{
  "model": "image classifier",
  "dataset": "Sentinel-2 satellite tiles (TerraMesh)",
  "train_examples": 72500,
  "image_size": 32,
  "crop_scale_min": 0.5,
  "horizontal_flip": true,
  "targets": ["main land cover"],
  "num_classes": 9,
  "arch": "resnet_bottleneck",
  "norm": "batchnorm",
  "activation": "gelu",
  "depths": [2, 2, 2, 2],
  "kernel_size": 3,
  "stem": "deep",
  "avg_pool_shortcut": true,
  "widths": [192, 384, 768, 1536],
  "loss": "cross_entropy",
  "init": "xavier_uniform",
  "residual_init": "none",
  "optimizer": "adam_atan2",
  "lr": 0.0025,
  "beta1": 0.9,
  "beta2": 0.95,
  "ema_decay": 0.99,
  "steps": 25900,
  "batch_size": 256,
  "epochs": 91.5,
  "lr_schedule": "cosine",
  "final_lr_fraction": 0.1,
  "warmup_steps": 770,
  "weight_decay": 0.0
}
Rows from block 4 of a small image classifier, named by matrix and row number. Rows with one number belong to one channel. Each number is 128 + 24 x the weight over its row's rms, rounded and kept within 0 to 255. All counts start at 0. Numbers have three digits each.
After each channel's rows are labels from the 100 images, of 14848, where the channel reaches its highest value: "lies over" is the class under the peak. Only what is clearly more common there than usual is listed. The data: Sentinel-2 satellite tiles (TerraMesh). In brackets: how many of the 100, against the usual share in percent.
# convs1: 3x3 conv, stride 2 (model.blocks.4.convs.1.weight, 192x192x3x3, each kernel summed), inputs 0-63
# convs2: expand pointwise conv (model.blocks.4.convs.2.weight, 768x192x1x1, transposed), outputs 0-54

convs1.52:103155126166089165105092113141135104117104099126060167104098134136102104133123096124102113133103131133148148108150084148075126121149122079122115116093169124134114070067129137100139152125130136
convs2.52:137109110148103138106116132153161130139130118168120118108126156107100066086149165153145153143084126155178166103060119123103101074110095119081115130087096093130132149
lies over: trees (51 vs 20.3)

convs1.90:162108127108131161093127113148162180142071096128118101156158148153133102129150143153121150149123152120106160131122133123157109160105148106147157148151133135091135120088168148154126137157113152
convs2.90:127119108103117118137111100109138101151135132145110091118117111131139137119127157116102089093132140089103137139118105129121102101128128102127118123125131107118124130
lies over: crops (50 vs 17.6); water (32 vs 10.9)

convs1.5:126139141146085097088119080084161147120101157113144139151162103141162095100157111145106122153121143098124154078105127110110111166137075117139148085134146133124122125146153101108120162204095104
convs2.5:122111112106126086130112097103122103124140151117103150116094171134115135090097130149104084085109119108110128139104118093101158099118116148136120129118114102111121142
lies over: water (50 vs 10.9)

convs1.107:113132096124090170092099110129105137099123126134121131106145137132155085106104129117128147123096110143158102076102120127135121095157117129116134122131128110135062084122181123116121121112090141
convs2.107:172094097138103141121126142137114114108121129107083123094110140116113123139107145123135105120062144125141150106137118144112157094134116117101108183095054088122158135
lies over: snow or ice (86 vs 14)

convs1.77:116111146129092106108164143132105119111116149131142116097147134159102125117167141144123129139157107131084134139131120113126107177075080186080069098138138140099120121167106078092115127163081105
convs2.77:149073142123166189174131189163104124161135130060116119140119144154123128117155187114136116131151145104113143106089134137123149168171115121135139164161130118128094107
lies over: water (38 vs 10.9)

convs1.54:118129156124109126104139112121107094115088138118112098103132115151086101137186107109114103121110102123110149113109106102100111160119107127119095092098089141076111119150140108084122112182109104
convs2.54:134075129098115164153103158126111112155108098135137116107089134122119093128129145139132111130144143126123115104117125134109093156143117140118149149146185140122104133
lies over: bare ground (30 vs 4.8)

convs1.127:155122110105136172127142119143170167119080143134148109165152144150147127126149162146153177154120131102119162134118133127163118105129161120131150151157168149094133121094161147151126131122101136
convs2.127:108119107097112124135094110127109076141122115147083111096133127146140125113129167082081102105100128081131129130127115114106109101130118131118121120128132106115118101
lies over: crops (39 vs 17.6); water (30 vs 10.9)

convs1.18:117102150114132120125094077132108107112100143099117096130110126129134112118157142118122144134068092136130094119057103099086122126113123069082148115116146114077112118084145127101145100129114118
convs2.18:122091106141127130158161144100134125098090059123138129091114135098126137115127152142136131132118139107155096113129112142106099155113145131155091161144141151136127129
lies over: built area (29 vs 5.1)

convs1.67:117139115134153092120128172091094114145145164169130129106114117087062155121108103109112140094160063094107132138163103105162130138171111170149168122104145129082141137162153134130147067123126142
convs2.67:114132138109086094150120136114113083143093092116126126128109156095148102072135100122116111124115143161166168091170071146153140108128104119139103125105162137145121142
lies over: built area (32 vs 5.1)

convs1.29:123139149151101136122092138132130096132135150161090121154157130118102113113138180134142167160127085130130116114120131132135130122185129118131130120140210086130099124094125125112125117146111124
convs2.29:173063100114113111144057123130142128123133117097052133066115125118141131111115141110118098119104164130150115094097155132127145073103113170130127161115147097079151122
lies over: snow or ice (87 vs 14)

convs1.86:126118136132155126114102074127139118129103122109077131127143115168105082146125151143129135129105121137105098113099055125110142179102117067075085108118121116114107134092124138122119108162140108
convs2.86:143149122118127139134164141115124144135150069136112106136158148144155124139109152115123106145149159111132139116128129157121134140144127106189136131186135118126127153
lies over: trees (43 vs 20.3)

convs1.144:115152151158121091122138142105123097134159116163139133071149137115095129132148143103123112110154103130082147153128107116117145175160108125121080116132108151084108118176123116105105135155146133
convs2.144:111092133093110167135109174121126147156113072112116078141126161103146151116137179154089141103112126129115079121112187137147119137130132127162074120139141136118099167
lies over: trees (54 vs 20.3)

convs1.66:109133116132135150139092143117104143120082131132074128132122105141100148089133106182128093092137131123116063090135126113142151140119071120160126079119106143139150108112101128162116122131112114
convs2.66:113136116148128143103114106099139117099135162095115076110123115130102151148123154153132142131099128147119134158126088119124141103138154158110144140151112141108163097
lies over: water (53 vs 10.9)

convs1.32:124113138109135138122088082139122090129086113106091138117140126121135118124126142121129147123084112142134110107093083137065116135131128056066111122117136113109114105074108133083147122140128128
convs2.32:125105113148112132116169157146148134135107100166129117103113143108153142118103193150142120135150176101150120125126148153127126144117137132091096137107127106120142129
lies over: clouds (74 vs 2.7)

convs1.172:098124114120127078113166140110134143132169165127092157171135119113143124126123142148118144147149133167103134134155124130105153126173104139107121106098155104132131112107129125140120124156139123
convs2.172:165111134119146092116141114124074134078118138131101106141117129123123122092115148104165083127085146111175115078116120132112143089111078157153147134155132155102144109
lies over: water (58 vs 10.9)

convs1.185:114107127095123141133119084145116117127101104111068146125160133127129116148124141150110135120112128142126098112112047138094140143151124096055067113133152124126103111095133135087136144156130119
convs2.185:152112139135102125115155128131123122140106085159117120097097141108152146091128184147177118132162157115152141123130134156119134136138149130101115131141124051109130134
lies over: clouds (57 vs 2.7)

convs1.175:128166094146132133100116127151107126101100148117132191084127158080138124118134113130113132092138142144159138127163087126122104124124104132096095140099142135161142104118127154120141165118096119
convs2.175:148087117140136119101113127135113125148134121145137138125151127128116091091139135109113106124115180157174139118088115135128114135167112198136122153101123104101176154
lies over: snow or ice (96 vs 14)

convs1.134:116141138158093139128130122102138158134115138126091118149168105157176146126162108160115103175162178085137143126140113113092128157157113112122123093131134134143122155065136145142125158201126115
convs2.134:136125084130092093112146098113081118117166125132097108122105102133071141120099143110138108054090158126142152136141091066092136127122153115101158125129126092142126142
lies over: snow or ice (36 vs 14); water (31 vs 10.9)

convs1.21:135145160185148173095121168140127137107114137171112182098126157095068124114121119119093097130139110119146132134157102146149131084159126169078088142116123106148119121145134118127123110098109146
convs2.21:141088106157127135084076129144128132123122136139099104101148109104105093102167100134141118103128155121167112128106115144122102116171125163105082148087094132074177133
lies over: trees (68 vs 20.3)

convs1.44:131158143193122153125135143147107120102123109151122175087120155071070098120101128140123122124147120143122146141150110158136124061161119170103099149120132124133120106142127141127128117087126140
convs2.44:162061114154134115068132110156130138092126110160126101132159134104111099095153094124128139151115145149148102119096125127118101123155099173144094138121114120074201148
lies over: trees (73 vs 20.3)

convs1.6:118110103114183127112062103159110107141100113117138101082111125135110152138094097112126121100092135104136164127118154071139110146153160055113164154129135124093163126112126124146123119139169126
convs2.6:099164111145105154099130182115143146150123106118087130133146150100123129166089129181124125124117130132130111151165136165128115115112142135129085127115174119119111162
lies over: snow or ice (40 vs 14)

convs1.97:109123138114128108089084102112114141154135133106122128154137111122120152124112125106103158119096118086142096143088138140114146128174138086151173128116134100120142130100181147121144096134136125
convs2.97:138119132107085066148168113125138080118120151136122146101112101131121088100131129097114089131148127121162116095138098123091100142149106120129145156131116120127130132
lies over: snow or ice (73 vs 14)

convs1.76:106154150140131130128134116123103096123107140116119136125132120117094085151160120095122106105095120130113143126116081134095135122139129127120054114096115130085102077156118127110112121147123120
convs2.76:141117152118104155124102158142130148153133075159115141095086166085161126136117147138121149122136084139153089095084134127142130137138105136140112132164173150086116157
lies over: rangeland (51 vs 22.2)

convs1.118:122139113160124136106065081113095141073123089122123117130133111083137090109099130140122121112143102150140077071080099134109123112168125070095111119112115124123108098105114131120124117144139132
convs2.118:127085115114068137124141133110157100113116149165078126121104135137134126154098164132121125115084101118118147112147150106127141084131105111103091157134083074102146126
lies over: water (34 vs 10.9)

convs1.146:128066092068115072113138113116159149157140160115145151154157110122133128161115130112118145168118163121098167155127126135139156134156100127150133093135130149172144148125151125131155163158129090
convs2.146:148125122098136084110131101119091080113133129148111057073093119153129139109127138102139144095136108113133116132130111084126119108121151149118117122124109132131111100
lies over: water (50 vs 10.9)

convs1.39:099147133136145087109141140088099089133145161129132110152122112095088112143135131101115138128133098107122164146124132094143158163148118176161185100118162120116103155185180114110130118175120113
convs2.39:111150156103137113139123131102120106113103130095110129108138158081150104106153096137115138120131146145192144092118079126101103151131111128140148140141157122151137170
lies over: clouds (28 vs 2.7)