Rows from block 5 of a small image classifier, named by matrix and row number. Rows with one number belong to one channel. Each number is 500 + 25 x the weight over its row's rms, rounded and kept within 0 to 999. All counts start at 0. Numbers have three digits each.
After each channel's rows are labels from the 100 images, of 14848, where the channel reaches its highest value: "patch colour" is the nearest of a few named colours to the mean colour under the peak. Only what is clearly more common there than usual is listed. The data: Sentinel-2 satellite tiles (TerraMesh). In brackets: how many of the 100, against the usual share in percent.
# convs1: 3x3 conv (model.blocks.5.convs.1.weight, 192x192x3x3, each kernel summed), inputs 0-95
# convs2: expand pointwise conv (model.blocks.5.convs.2.weight, 768x192x1x1, transposed), outputs 0-109

convs1.58:473502457501510502461505505504515510503519482470443501460474474509446500515469482513427501489456476504481500472492509502474503511500501471476489452501502496478503499502441492504437496484472449499514510493489449468477488468477485510468482490505494454470500436466510504500486508486501506502
convs2.58:504487489545488490528470445519508504563532530503492558532501462516492505476495503518500483488522504488569505490538496493515496521494509620515499470489510462446495515523511483520518535507499505509513486497508474486493529489494479527508546546524491487510479471517464484486510483480522575497601512461486529501518508508501470499502508
patch colour: black (37 vs 16.3)

convs1.109:492480501470468486467474522476459430459505475496499485502473470472448503453492478485495486510492494481407452499466473474479507474502490482490461472491465535494465506506488459491470450501487520486489442448490505477496484488475488491494482493493523539465506496482458480455472473519505471478
convs2.109:505489502502505470485461525528466475499494551525464511496491461530420482439504559481505471460522541484498572490501483527481509500529460503476514489513449471527508511519470478486521504492495503469540460497535495485506528501496489499470514522516509503523499479492449480500484470473514509502504557498503539437533504525444476525464434
patch colour: white (92 vs 3.7)

convs1.168:481496486492522498489497492501515492494510477457472500443456471506445501508481459506439498500500471503471496463496519498477505510502498492467485442502494502468497500507453481508465511499481424498515499484493476483483493443475496511488466491505495440464493426450507498485494505491501503485
convs2.168:512518507534479479521491463508500498573510546474503576522503455520479528495484505504498506475522491478534501519555501471504517498489522577503501482499501466440499514516501476521500518504488548511513482506509498486499534475478486509510510532536497508512492441522453498475504482466512567500595507441484520493502495487489471508502486
patch colour: black (39 vs 16.3)

convs1.135:540494516509446489477519504502458460500482454458494504481477462512497501469493459482481497512513467488447486446497486506517518478508514472451521467501497482459501504494480462523511488430467490510478486466523502491483511471453471506511434547524507490489434465480524505480500492468495499485
convs2.135:484524498500503467502523516541474471510489541586493505506503481543508510462527517509483469491510506497498562508493479514519509525535468505480553504532458464536513513506463473514533503470484517499534466517508491486513487508513507521528513490481516519520481481518461489484516455451517498477500552500513547489554534517489482473492492
patch colour: white (93 vs 3.7)

convs1.55:505493524491485500494488474488482439486468460456510497466470450486458497447498465486488496496519453495468437459483487492471500486500491497462475445496490524451487500505485465488497480485454472492483471512501507479467461487460456489522506483491472482449461451474492496476467486474500494441
convs2.55:462527486524461460513496507523504491505485524510490501518532452505474521504501514501455489449506488473512518499505484512516514498495479511479510477492491504507500483500465479486505522474483515486538458458492496517503502507508526494488489500504470511509503490476453485448466500489516494456507481519524526488524501513499465466483472
patch colour: white (81 vs 3.7)

convs1.155:456500482509541497496531508506472488504493462496511506481482465504504509501514439445510511546498459498489510489503476498495508521510510543455484500499503531470507507525519462510493492492509517501499481421523521513447476474460482488522437485512454498463466519536526496477483509519504556533
convs2.155:491474521511500530484509488474501524484506499484488504481485512471469454499479478476495517459517451475451490449509447482449431518502498473486503475481464513497467486498519471460495521422542476479481497507453504496426543464494510507457493491514535474492478493518491511522464509499493470493485499488469466479484500471394477488488481
patch colour: black (41 vs 16.3)

convs1.169:478500480494518499481501500502513494496506477459466499446460477507449502510482467510435500499489475503474496470498517498484503508502498488471490449501496502472497502503451481507454506503486428498515497485488468480484486445475491512484467495505490432471486425452506498489493504489502500494
convs2.169:502500508540480477532489459515512502585509540493495572528506463516490507486473508522495501493528494493538498508543491486510514518497515587490506478505510468436497525530503487519512521506490536499511474505513501486492542484492491520502507529526508500510490474506458501499513491484529578493607504463477530495505506498493484502507492
patch colour: black (35 vs 16.3)

convs1.159:543463517487414449521524484480482488493520499483523469501512487486495473497542525516517455491512502468495475497519518482499480508465477511500495520459469498503473469501515496473533513434476525471515494513515535528514510500504498478503531547486516505513523502506494444485481481509468519527
convs2.159:494498509512497503518507511491466486470510467512482458496487489500516489516494484500515507496500502451488490497417418508507487499508483502499487467496491508506478440488473506508506475511482466510478521494499495496463478537500493423489515497471461483497470524493509479504488501506481452511497496503472504511510480505498501497509486
patch colour: white (94 vs 3.7)

convs1.78:475500474499509500474503502504513496500512474465463499450461472512443503508475470511434499494480475504477498467498515501476505507502501481470485453501497500474499503504448481505450505490478432499515502485492465473478488451473489513480471490505483440468490430455507499492489505486502501494
convs2.78:496505512540482486518479464506508495583530535495501561523502476526497521486482520518496495491524493480548508517553488494525503507505518609495500483490508459451501528545520477530508521506493539503519491501516497491500538481489479523503517543530493499498473485505457494485516486485520563494603509464490521502509497510497480503513495
patch colour: black (41 vs 16.3)

convs1.105:510505473508478509488494500485491497495482475489497501487495498473546513499525493480498510507476493496513474471525466493539507524517508498477549566509494478476487520472499475491504494476490499499530475490500497502498455496476447472510474519488495485534488512527469494500555479514518562530
convs2.105:455468466504454492517480473504515487488496532491484507498486514519446467515491533530503491508447479480501531481507511477447487475454514498483515454486493469529497455496494506503517503467507489433493471478473482476524498497490565519486494512483479465488484488458516520531492483521484514484505479478486483483499510487486467438460471
patch colour: white (67 vs 3.7)

convs1.137:494499519479513511491459474487497446470487473458506501486488460480462502475490469487491506488519460505475441471482492494446497502499489497473444422503484520461489496503488469491499481498449477492499454540487494500470468513472450492517540462484450507433483454506473497497440483448506494473
convs2.137:469499465526455491509481509521513475494487524513497478527537462509463519505492523521468491470488491494496512499510492530497501493495478512490519474504486509507475488504478459491496541499465497489545466468483506518510488501509527481491488494498463499506506494474478484449461486488505497470507477540529538483526512520489472467497462
patch colour: white (37 vs 3.7)

convs1.107:484500482494502502489498494501511479496515477474476500443454474506460501508473465505450500503497479502488493475498515497476503501503501493472477465501497509475498503507461475504460513487476422499510499481497471481476479438475490509497451492501482430468496418447499497483484498497504497487
convs2.107:503506531546479483501489490493495507574513522511487554515520486528507529499491538507482484497523479495534492526537491506525513509507516593492500485501524473461524525547525495549485525494512537494518503500538497504503542477515492513513503532537499516486480497515482508499526486507516553490569517501484512502514521526481500510534498
patch colour: black (43 vs 16.3)

convs1.171:500511512520477511523495472517560478515500479482518509480517504521553516542516499451505520500488477508506499469567549513530512512517524505483544456518520481471512509488509477553490506477513496522515492517461515513489462503477446521493516518534477493552483472507536509513544500488506478516
convs2.171:498437480533434496532422483496492480517513495502470519531486450529446485455480508541522514504482503514507523489483512523500470459457475494472514491478485469507501498493480497526496495477504487449490453456492458451523491515503506507475558514521508463539501480465479474518505443485497509518516522484510496451503505502483440511442481
patch colour: white (95 vs 3.7)