From a checkpoint of a small image classifier: 25900 steps.
Rows from block 3, named by matrix and row number. Rows with one number belong to one channel. Each number is 128 + 24 x the weight over its row's rms, rounded and kept within 0 to 255. All counts start at 0. After the name is the row's rms in percent of the matrix's.
# convs1: 3x3 conv (model.blocks.3.convs.1.weight, 96x96x3x3), inputs 0-15, a 3x3 kernel for each
# convs2: expand pointwise conv (model.blocks.3.convs.2.weight, 384x96x1x1, transposed), outputs 0-127
convs1.72 098 [128 133 119 138 145 131 121 118 142 145 135 136 128 106 106 119 118 102 194 155 112 137  84  92 104  92  98 130 137 117 136 126 144 131 127 139  79 144 193  89 155 156 100 139 129 132 110 137 129 140 147 141 119 129 158 117  99 150 115 106 114 124 114  69 130 160 114 179 189 157 160 171 165 142 120 140 125 121 115 136 143 127 137 107 129 149 130 126 133 126 172 125 104 169 130  91 156 123 116 110  97 144 105 123 162 121 151 168 183 160  77 150 101  79 105 107 109 103  93 134  91 109 164 128 144 158 138 111 143 137 137 158 157 141 153 115 148  79 121 139 140 175 178 180]
convs1.73 093 [128 134 114 171 128  65 160 149 113 127 136 131 127 124  92 141 107  86 127 111 111 128 114 107 132 117 111 145 147 141 169 143 109 187 158 134  90 141 146  88 138 133  91 133 123  86 110 143  69 145 172  62 115 149 150 138 107 173 143 116 169 114  97 163 132 103 179 127  75 161 133 104 124 112  99 167 144  85 153 147 104 173 157 104 154 129 108 128 104 115 138 125 101 158 114  78 147 124  92 137 142 137 141 126 105 138 121 112 116 145 135 146 128 120 133 113 132 110 128 151  90 156 183  99 126 164 117 105 148  95 137 178  94 125 169 138 113  79 156 123 104 180 145 120]
convs1.74 096 [112 106 150 124 130 142 137 149 122 152 118  87 137  98  76 151 104  92 153 141 153 148 139 138 120 141 140 123 129 151 153 150 107 150 150  98 153 117  75 144 110 149 140 126 151  94 135 153  86 144 150 140 146 170 103 123 160 121 142 133 124 138 127 158 118 120 155 140 107 120 122 117 134 122 177 142 172 142 125 160 163 112 114 101  94 124 130 100 107 105 130 122 165 110 151 140 119 149 153 155 123 123 184 132 125 176 132 119 153 121 137 137 115 126 122 127 127 161 148 137 152 124 131 152 102 139  98 140 160 102 129 151 138 110 142 138 156 140 141 138 135 109 109 113]
convs1.75 105 [118 123 124 112 131 122 114 113 111 149 151 133 154 151 150 123 136 120 129 121 134 124 136 128 142 148 155  81  95  99  56 105  98  50  83  85 114 129 113 121 139 141  90  95 100 110 116 127 111 107 127 119 127 140 110 113 118 102 109 122 118 125 142 113 102 119 119 131 116 113 109 110 149 160 175 139 141 164 165 163 183 118 117  87 120 121  88 118 114 108 162 155 141 154 126 138 158 145 138 102 139 126 113 152 136  95 115 113 122 107 113 115 125 118 102 111 106 140 145 148 148 151 157 132 144 149 101 111 124 100 105 125 113 113 127 151 169 168 133 131 152 143 150 152]
convs1.76 100 [150 152 146 147 149 133 145 135 124 153 120 125 148 143 130 165 144 136 116 125 122  99 104 109  98 110 118 164 144 165 169 150 160 158 138 150 160 122 150 151 140 153 172 176 178 133 127 130 138 104 124 156 147 148 162 161 184 154 143 162 171 172 182 162 152 166 149 134 159 142 136 160  97 111  99 102 124  98  99  98  87 160 144 139 152 146 145 179 179 175 107  98  85 109  94  95 104  88  87 132 135 157 136 126 146 141 131 130 115 108 120  96 108 105 104 108  99 124 139 119 134 133 122 126 137 134 130 135 123 138 126 124 149 150 151 103 123 130 130 145 147 122 124 142]
convs1.77 095 [114 106 139 117 120 139 115 111  92 163 158 144 175 150 107 115  69  73 126 118 130 141 139 148 133 133 140 107 121 132 105 134 155  93  97 103 166 146 119 186 151 107 149 108 106 102 112 137 124 122 165 157 170 183 140 103 144 133 111 146 120 110 137 144 145 130 100 143 108 111 155 113 112 137 168  99 147 143  77 136 110 156 126 113 143 125 117 138 116 130 109  92 133 104  71 112 119 124 106 143 153 134 179 176 146 174 173 141 141 116 125 160 108 119 158 116 121 135 135 117 157 148 139 131 137 123 116 137 129 142 151 155 141 171 163 212 163 175 132 138 134 108  85 108]
convs1.78 094 [169 147 159 136 129 132 135 116 136 132 159 118 127 186 123 135 160 140 105  87  83 101  90 106 122 126 106 124 128  98 111 138  99 113 118 120 123 148 119 144 198 147 116 153 141 102 115 118 117 109 121 112 118  86 135 119  85  80 105 113  78  82 103  73 113 105 103 135 126 114 131 134 124 130 120 138 169 137 139 160 143 135 113  94 136 121 104 118 111  98 137 133 113 107 111 123 139 136 146 139 126 128 156 153 131 121 130 106 151 129 127 126 100 106 151 139 127 113 120 125 133 118 124 137 145 132  92 103 107 116 110 104 105 119  97 112  84  71 145 158  99 126 139 120]
convs1.79 096 [152 134 156 131 123 134 130 148 133 105  92  97  82 101  92  76  97 115 140 151 122 124 104 129 146 158 161 117 129 140  86  91 113 149 132 139  83  66  44 108 110  82  50  59  80 143 133 139 148 148 146 130 125 135  88 129 138  73  98 117  73 103 101 162 137 110 153 122 127 150 128 133 147 161 148 161 199 157 165 192 146 126 109  93 112 102 109 113 110 110 104 119 105  90 115 111 100 124 112 114 101 126 149 139 141 112 118 118 158 159 154  95  72 128 150 158 156 116 134 130 139 140 130 126 133 127 109 127 106 148 157 126 107 122 125 109 148 107 150 195 130  93 112 101]
convs1.80 095 [128 136 139 116 134 138 135 140 133  57  68  81  98  89 102 177 165 183 121 135 143 130 134 155 146 121 121 120 152 128 111 124 146 141 144 155  93 118  85 129 129 117 187 164 166 159 156 145 157 148 138 110 111  83 117 116 116 136 106 131 149 130 123 158 168 146 151 140 141 151 165 166 115 113 130 142 117 128 149 119 116  99  93 125 117 106 150 104 124 150 105 101 137 126 104 148 164 165 161 139 128 106 138 129 108 137 119 106 109 122 114  99 129 127 120 115 101 110 126 138 126 130 151 116 101 129 139 141 144 162 153 165 114 101 107  77 108 162 126 117 160 155 124 163]
convs1.81 104 [153 161 176 139 121 151 153 136 158 133 124 130 123  97 119 137 129 142 142 114 127 119 123 114  94 111 107 135 149 152 105 133 148 114 126 136 157 146 131 148 127 126 151 133 127 111  94 102 149 165 143 111 117 111 126 133 118 119 123 126 116 110 102 126 141 130 123 139 133 107 130 114 128 135 143 126 125 142 121 133 128 123 126 123 133 140 119 126 130 107 121 119 132 107  94 122 122 120 121 100 116 126 103 111 107  95 104  86 132 128 132 129 117 117 110 117 130 147 128 145 158 153 147 135 132 129  88  65  51 128 152  91  80  75  63 133 133 125 110 143 135  93 108 109]
convs1.82 109 [126 140 130 118 134 111 119 121 115 118 126 109 135 156 129 135 142 132  77 108  99 101 116  99  71  87  69 136 130 121 121 135 120 104 113 127 143 143 143 152 160 157 145 158 170 114 107 107 122  98 105 119 121 113 130 136 148 136 145 142 124 127 138 154 142 152 127 124 136 158 136 152 134 146 148 133 147 134 129 129 123 125 128 136 126 153 139 144 150 135  80  98  66 107 125 115  79  82  69 136 139 157 143 129 144 149 140 146  97  95  76  93 109  80  70  86  62 120 116 118 127 114 123 111 119 128 115 104 104 123 104 112 113 114 113 156 148 167 151 140 155 125 127 140]
convs1.83 100 [170 158 125 152 135  86 139 123  94 152 141 124 130 124 107 127 113  87 170 123 122 148 132 130 131 137 151 135 113  92 135 127  86 123 114  85 116 130 120 100 139 125 101 101 100  89 112 138  91 117 158  89 101 134 177 134 130 150 124 121 139 130 124  89  99  21  94 126  58  48  97  72 152 147 128 146 131 111 114 128 119 172 150 120 149 136 121 136 137 150 175 137 124 138 102 104 134 119 119 138 153 153 140 157 148 152 156 144 131 101 113 114 110 104 136 129 130  97 111 125 115 127 154 123 132 137  85 105 130  89 121 155  91  99 125 132 135 137 137 132 151 129 125 130]
convs2.72 119 [102 148 159 128 166 146 127 144 137  94 153 125 144 122  65 160 132 136 125 106 164 109 127 139 121 114 141 140 118 122 123 152 129 144  99 120 114 124 159 136  83 103 113 159 134  90 144 147 133  91 146 129 150 140 145 121 124 119 163 149 126 103 135 142  80 138 148 133  84 136 145 120 107 154 142 127 155 108 127 118 133 101  67  92 151 134 123 165 174 143  86  68 100 112 141 128 146 129 127 144 109 141 116 101 123 159 129 155 121 150 138 125 138 145 149 123 148 150 152 141 135  91 128 148 125 118  94 150]
convs2.73 098 [164  98 154 110 148 177 141 135 115  96  88 151 172 171 111 158 146  60 162 117 122 140 128 158 115 120 133  99 117 149 116 139 139 133  81  85 124 125 107 115  90 156 121 136  88 129 108 105 139 106 153 153 138 162 149 144  78 187 122  77 138 122 132 120 110  93 122  81  79 143 119 108 122 101 121 116  81 107 142 112 118  87 140 126 128 145 116  98 114 145 116 116  97  94 171  94 127 116 131 131 151  88 133 138 135 148 156 100 167 139 102 141 136 159 116 147 116 121 124 119 106 114 139  81 142 105  95 148]
convs2.74 115 [172 117 171 123 110 123 134 137 145 130 146 167 127 148 106 120 132 113 129 100 138 154 101 127 129 119 159 119 159 156 125  98 124  92 112  93 172 102 132 144 134 134 131 141 133  95 145 152 134  46 143 100 155 143 116  92 110 117 140  93 183  53 131 120  85 157 104  86 143 120 181 114 142 156 146 130 146 133 171 119 153 124 118 149 136 122  92 146 149 115 133 159 137 100  95  88 152 114 159 128 171 140  84 145 158 120  78  86 135 100 113 124  95 147 140 133 123  94 153 126 141 138 125 135 136 106 121 117]
convs2.75 090 [104 153  94  97 156 147 146 142  82 116 115 145 136 110 151 102 113 142  95 159 104 110 109 125 155 116 126 103 112 117 161 159 187 126 136 116 126 100 115 106 118 126 123  95 126 159 116 143 123 153 126 118 108 131 115 128 136 165 125 123 144  96 139 150 115 107 154  93 138 143 134 128 119 136 149 124 152 110  82 146 103 107 160 162 115 163  65 110 111 112 129 158 176 134 133 108 128 133 152 116 164 104 111 156 106 160 100 132  83 135 137 101 137  99 151 156 145 114 107 119 110 170 122 127 122 141 131 129]
convs2.76 086 [134 107 154 124 142 170  64 130  69 146 122 153 145 121 127 103 132 110 136 138 112 114 101 117 132 142 118 114 116 125 118 103 128 113 154 130 118 111 123 106 128 139  86  82 151 144  94  50  82 130 145 134 147 143 125  97 121 164 114 126 104 108  85 132 140  90 107 104  89 147 136 147 131 148 122 112 103 126  89 133 111 130 115 152 121 109 160 148  79 105 104 118 141 120  93  91  90 138 149 117 146  77 108 116  73 105 143 123 126 136 119 116  90 145 104 126 101 129 108 134 149 177 132 131 128 128 100  72]
convs2.77 120 [102 144 143 139 109 123 132 135 123 113 128 106  93 124  82 120  80 118 130 105 136  87 117  92  96 125 135 129  92 147 151 128 114 105 158 106 120  54 120 111 110  98 113 138 117  99 106 122 137 123  83 155 152 141 155 117 141 123 136 136 133 133 112 101 137 137 129 109 103 138 105 136 178 106 112 133 103 137 152 112 120  99  98 110  79 104 129 148 134 106 116 119 124 136 101 104 146  54 122  88 116 104  88 137 125 110 121  97 149  74  95  38 120 137  88 187 136 152  64 156 175 127 119 149 102  87 102 128]
convs2.78 093 [138 107 161 137 110 105 113  83 118 119 130  85 133 118 113 162  99  86 139  86 122 133 115  99 127 103 117 113 118 106 131  93  85 101 150 114 114 130 143 127 110 109 102 137 118 104  92 107 101  94 103 130 129 159  69  93  94 123 118  95 144 115 129 127 104 148 164 104 137 124 114 145 134 121 131 107  89 109 150 123 113 120 102  85 157  87  99 102 117 156 114 125 121 134 131 124 113 139 128  99 101 123  92 128 113 121 118 111 137 113  96 132  93 156  88 125  73 130 126 122 133  86  62 116  94  76  99 141]
convs2.79 088 [170  83 132  95 157 125 145 115 144 137 158 145 132 116 115 124 112 128 100 112 177  89 113 118 116 103  86 173 136  97 150 156 135 109 120 136 143 110 130 151 119 123 150 165 109 104 118 110 106 126 165 115  95 140  98 105 156 127  76  90 149 101 152 144  96 158 138 108 176 140  91 124  93  45 114 102  95 114 160 139 115 140 130  60 135 149 108 140 175 119 114 136 110  93 140 126 179 137 151 137 142 138 131 149 120 116 149 145 119 145 120 128 147 121 114 118  90 106  99 116 140  52 127 108  96 132 107 137]
convs2.80 110 [121 133 135  78 116 157 144 162 149 116 123 148 143  53 134  86 136 104 146 130 123 112 158 137 122 136 114 154 166  72 176  86  92 152 107 107 162  89 164 131 107 129 147 138 136 152 157 125 138 133 138 130 144 114 139 113 106 146 111 125  97 148 123  92 155 121 143 122 112 105  95 138 138  76 121 123 114 136 178 103 113  87 127 100  83  75 152 148 129  91  83 169  81 129 146 148  88  78  97  95 165 160 163 129 146 111 143 124 158 141 145 128 153 152 112 108 143 133 120 129 141 111 143 116 101 147 134  88]
convs2.81 080 [142  98 121 122 126  88 150  95 120 149 137 110 134  79 139 130 112 126 154 139 137 116 138 157 134 101 104  94 148  74 173 122  92 117 110 143 120 136 183 103 142 145 129 132 137 142 129 132 110 104 125 132  37 127 107  96 104 103  95 142 175 158 135 125 145 145 112 125 151 149 106 148 122 113 168 125 130 105 146 150 128 163 125 102 113 115 142 108 118 142 118 126 105 111 149  93 122 123 121 137  95 139 129 166 126 130 127 104 149 125 124 133 123 174 111 117 146 179 149 130 140 107 115 126  92 100 119 130]
convs2.82 092 [120 138 171 125 113 149  32 130  96 156 135 155 132 126 119 113 115 109 160 115 127 146 107 101 118 133 121  93 105 100 116  94 130 101 144 122 133 117 154 127 155 120 100  74 138 127  79  26  47 136 130 139 153 129 149 100 100 122 125 134 112 138  89 113 117 105  82  87 107 137 127 162 148 146 103 118 110 121 114 113  87 131 114 134 126 119 113 135  98 117 112 130 128 149 110 115 114 109 128  91 151 105  81 111 130  95 114  92 135 123  98 118  94 142 104 142 128 128  99 129 161 128 120 120 127 125 109  99]
convs2.83 085 [ 98 146 127 120 148 166 135 165 131  94  95 115 158 129 193 120 120 138 122 100 126 123 132 137 141 135 140 171 132 124 111 128 121 164 133 114  96 109 123 107 113 129 124 126 121 142 138 105 163 119 132 160 134 148 132 138 140 112 150 148 144 168 145 152  96 135 147 134 154 145 151 112 116 111 107 146 133 108 149 113 137 136 142 135 114 107 114  98 148 143 121 131 118 115 122  66 142 133 135 120 129 133 184 125 161 143 157 132 124 149 135  59 120 163 152 141 117 135  97 153 134 125 164 123 141 120 154 134]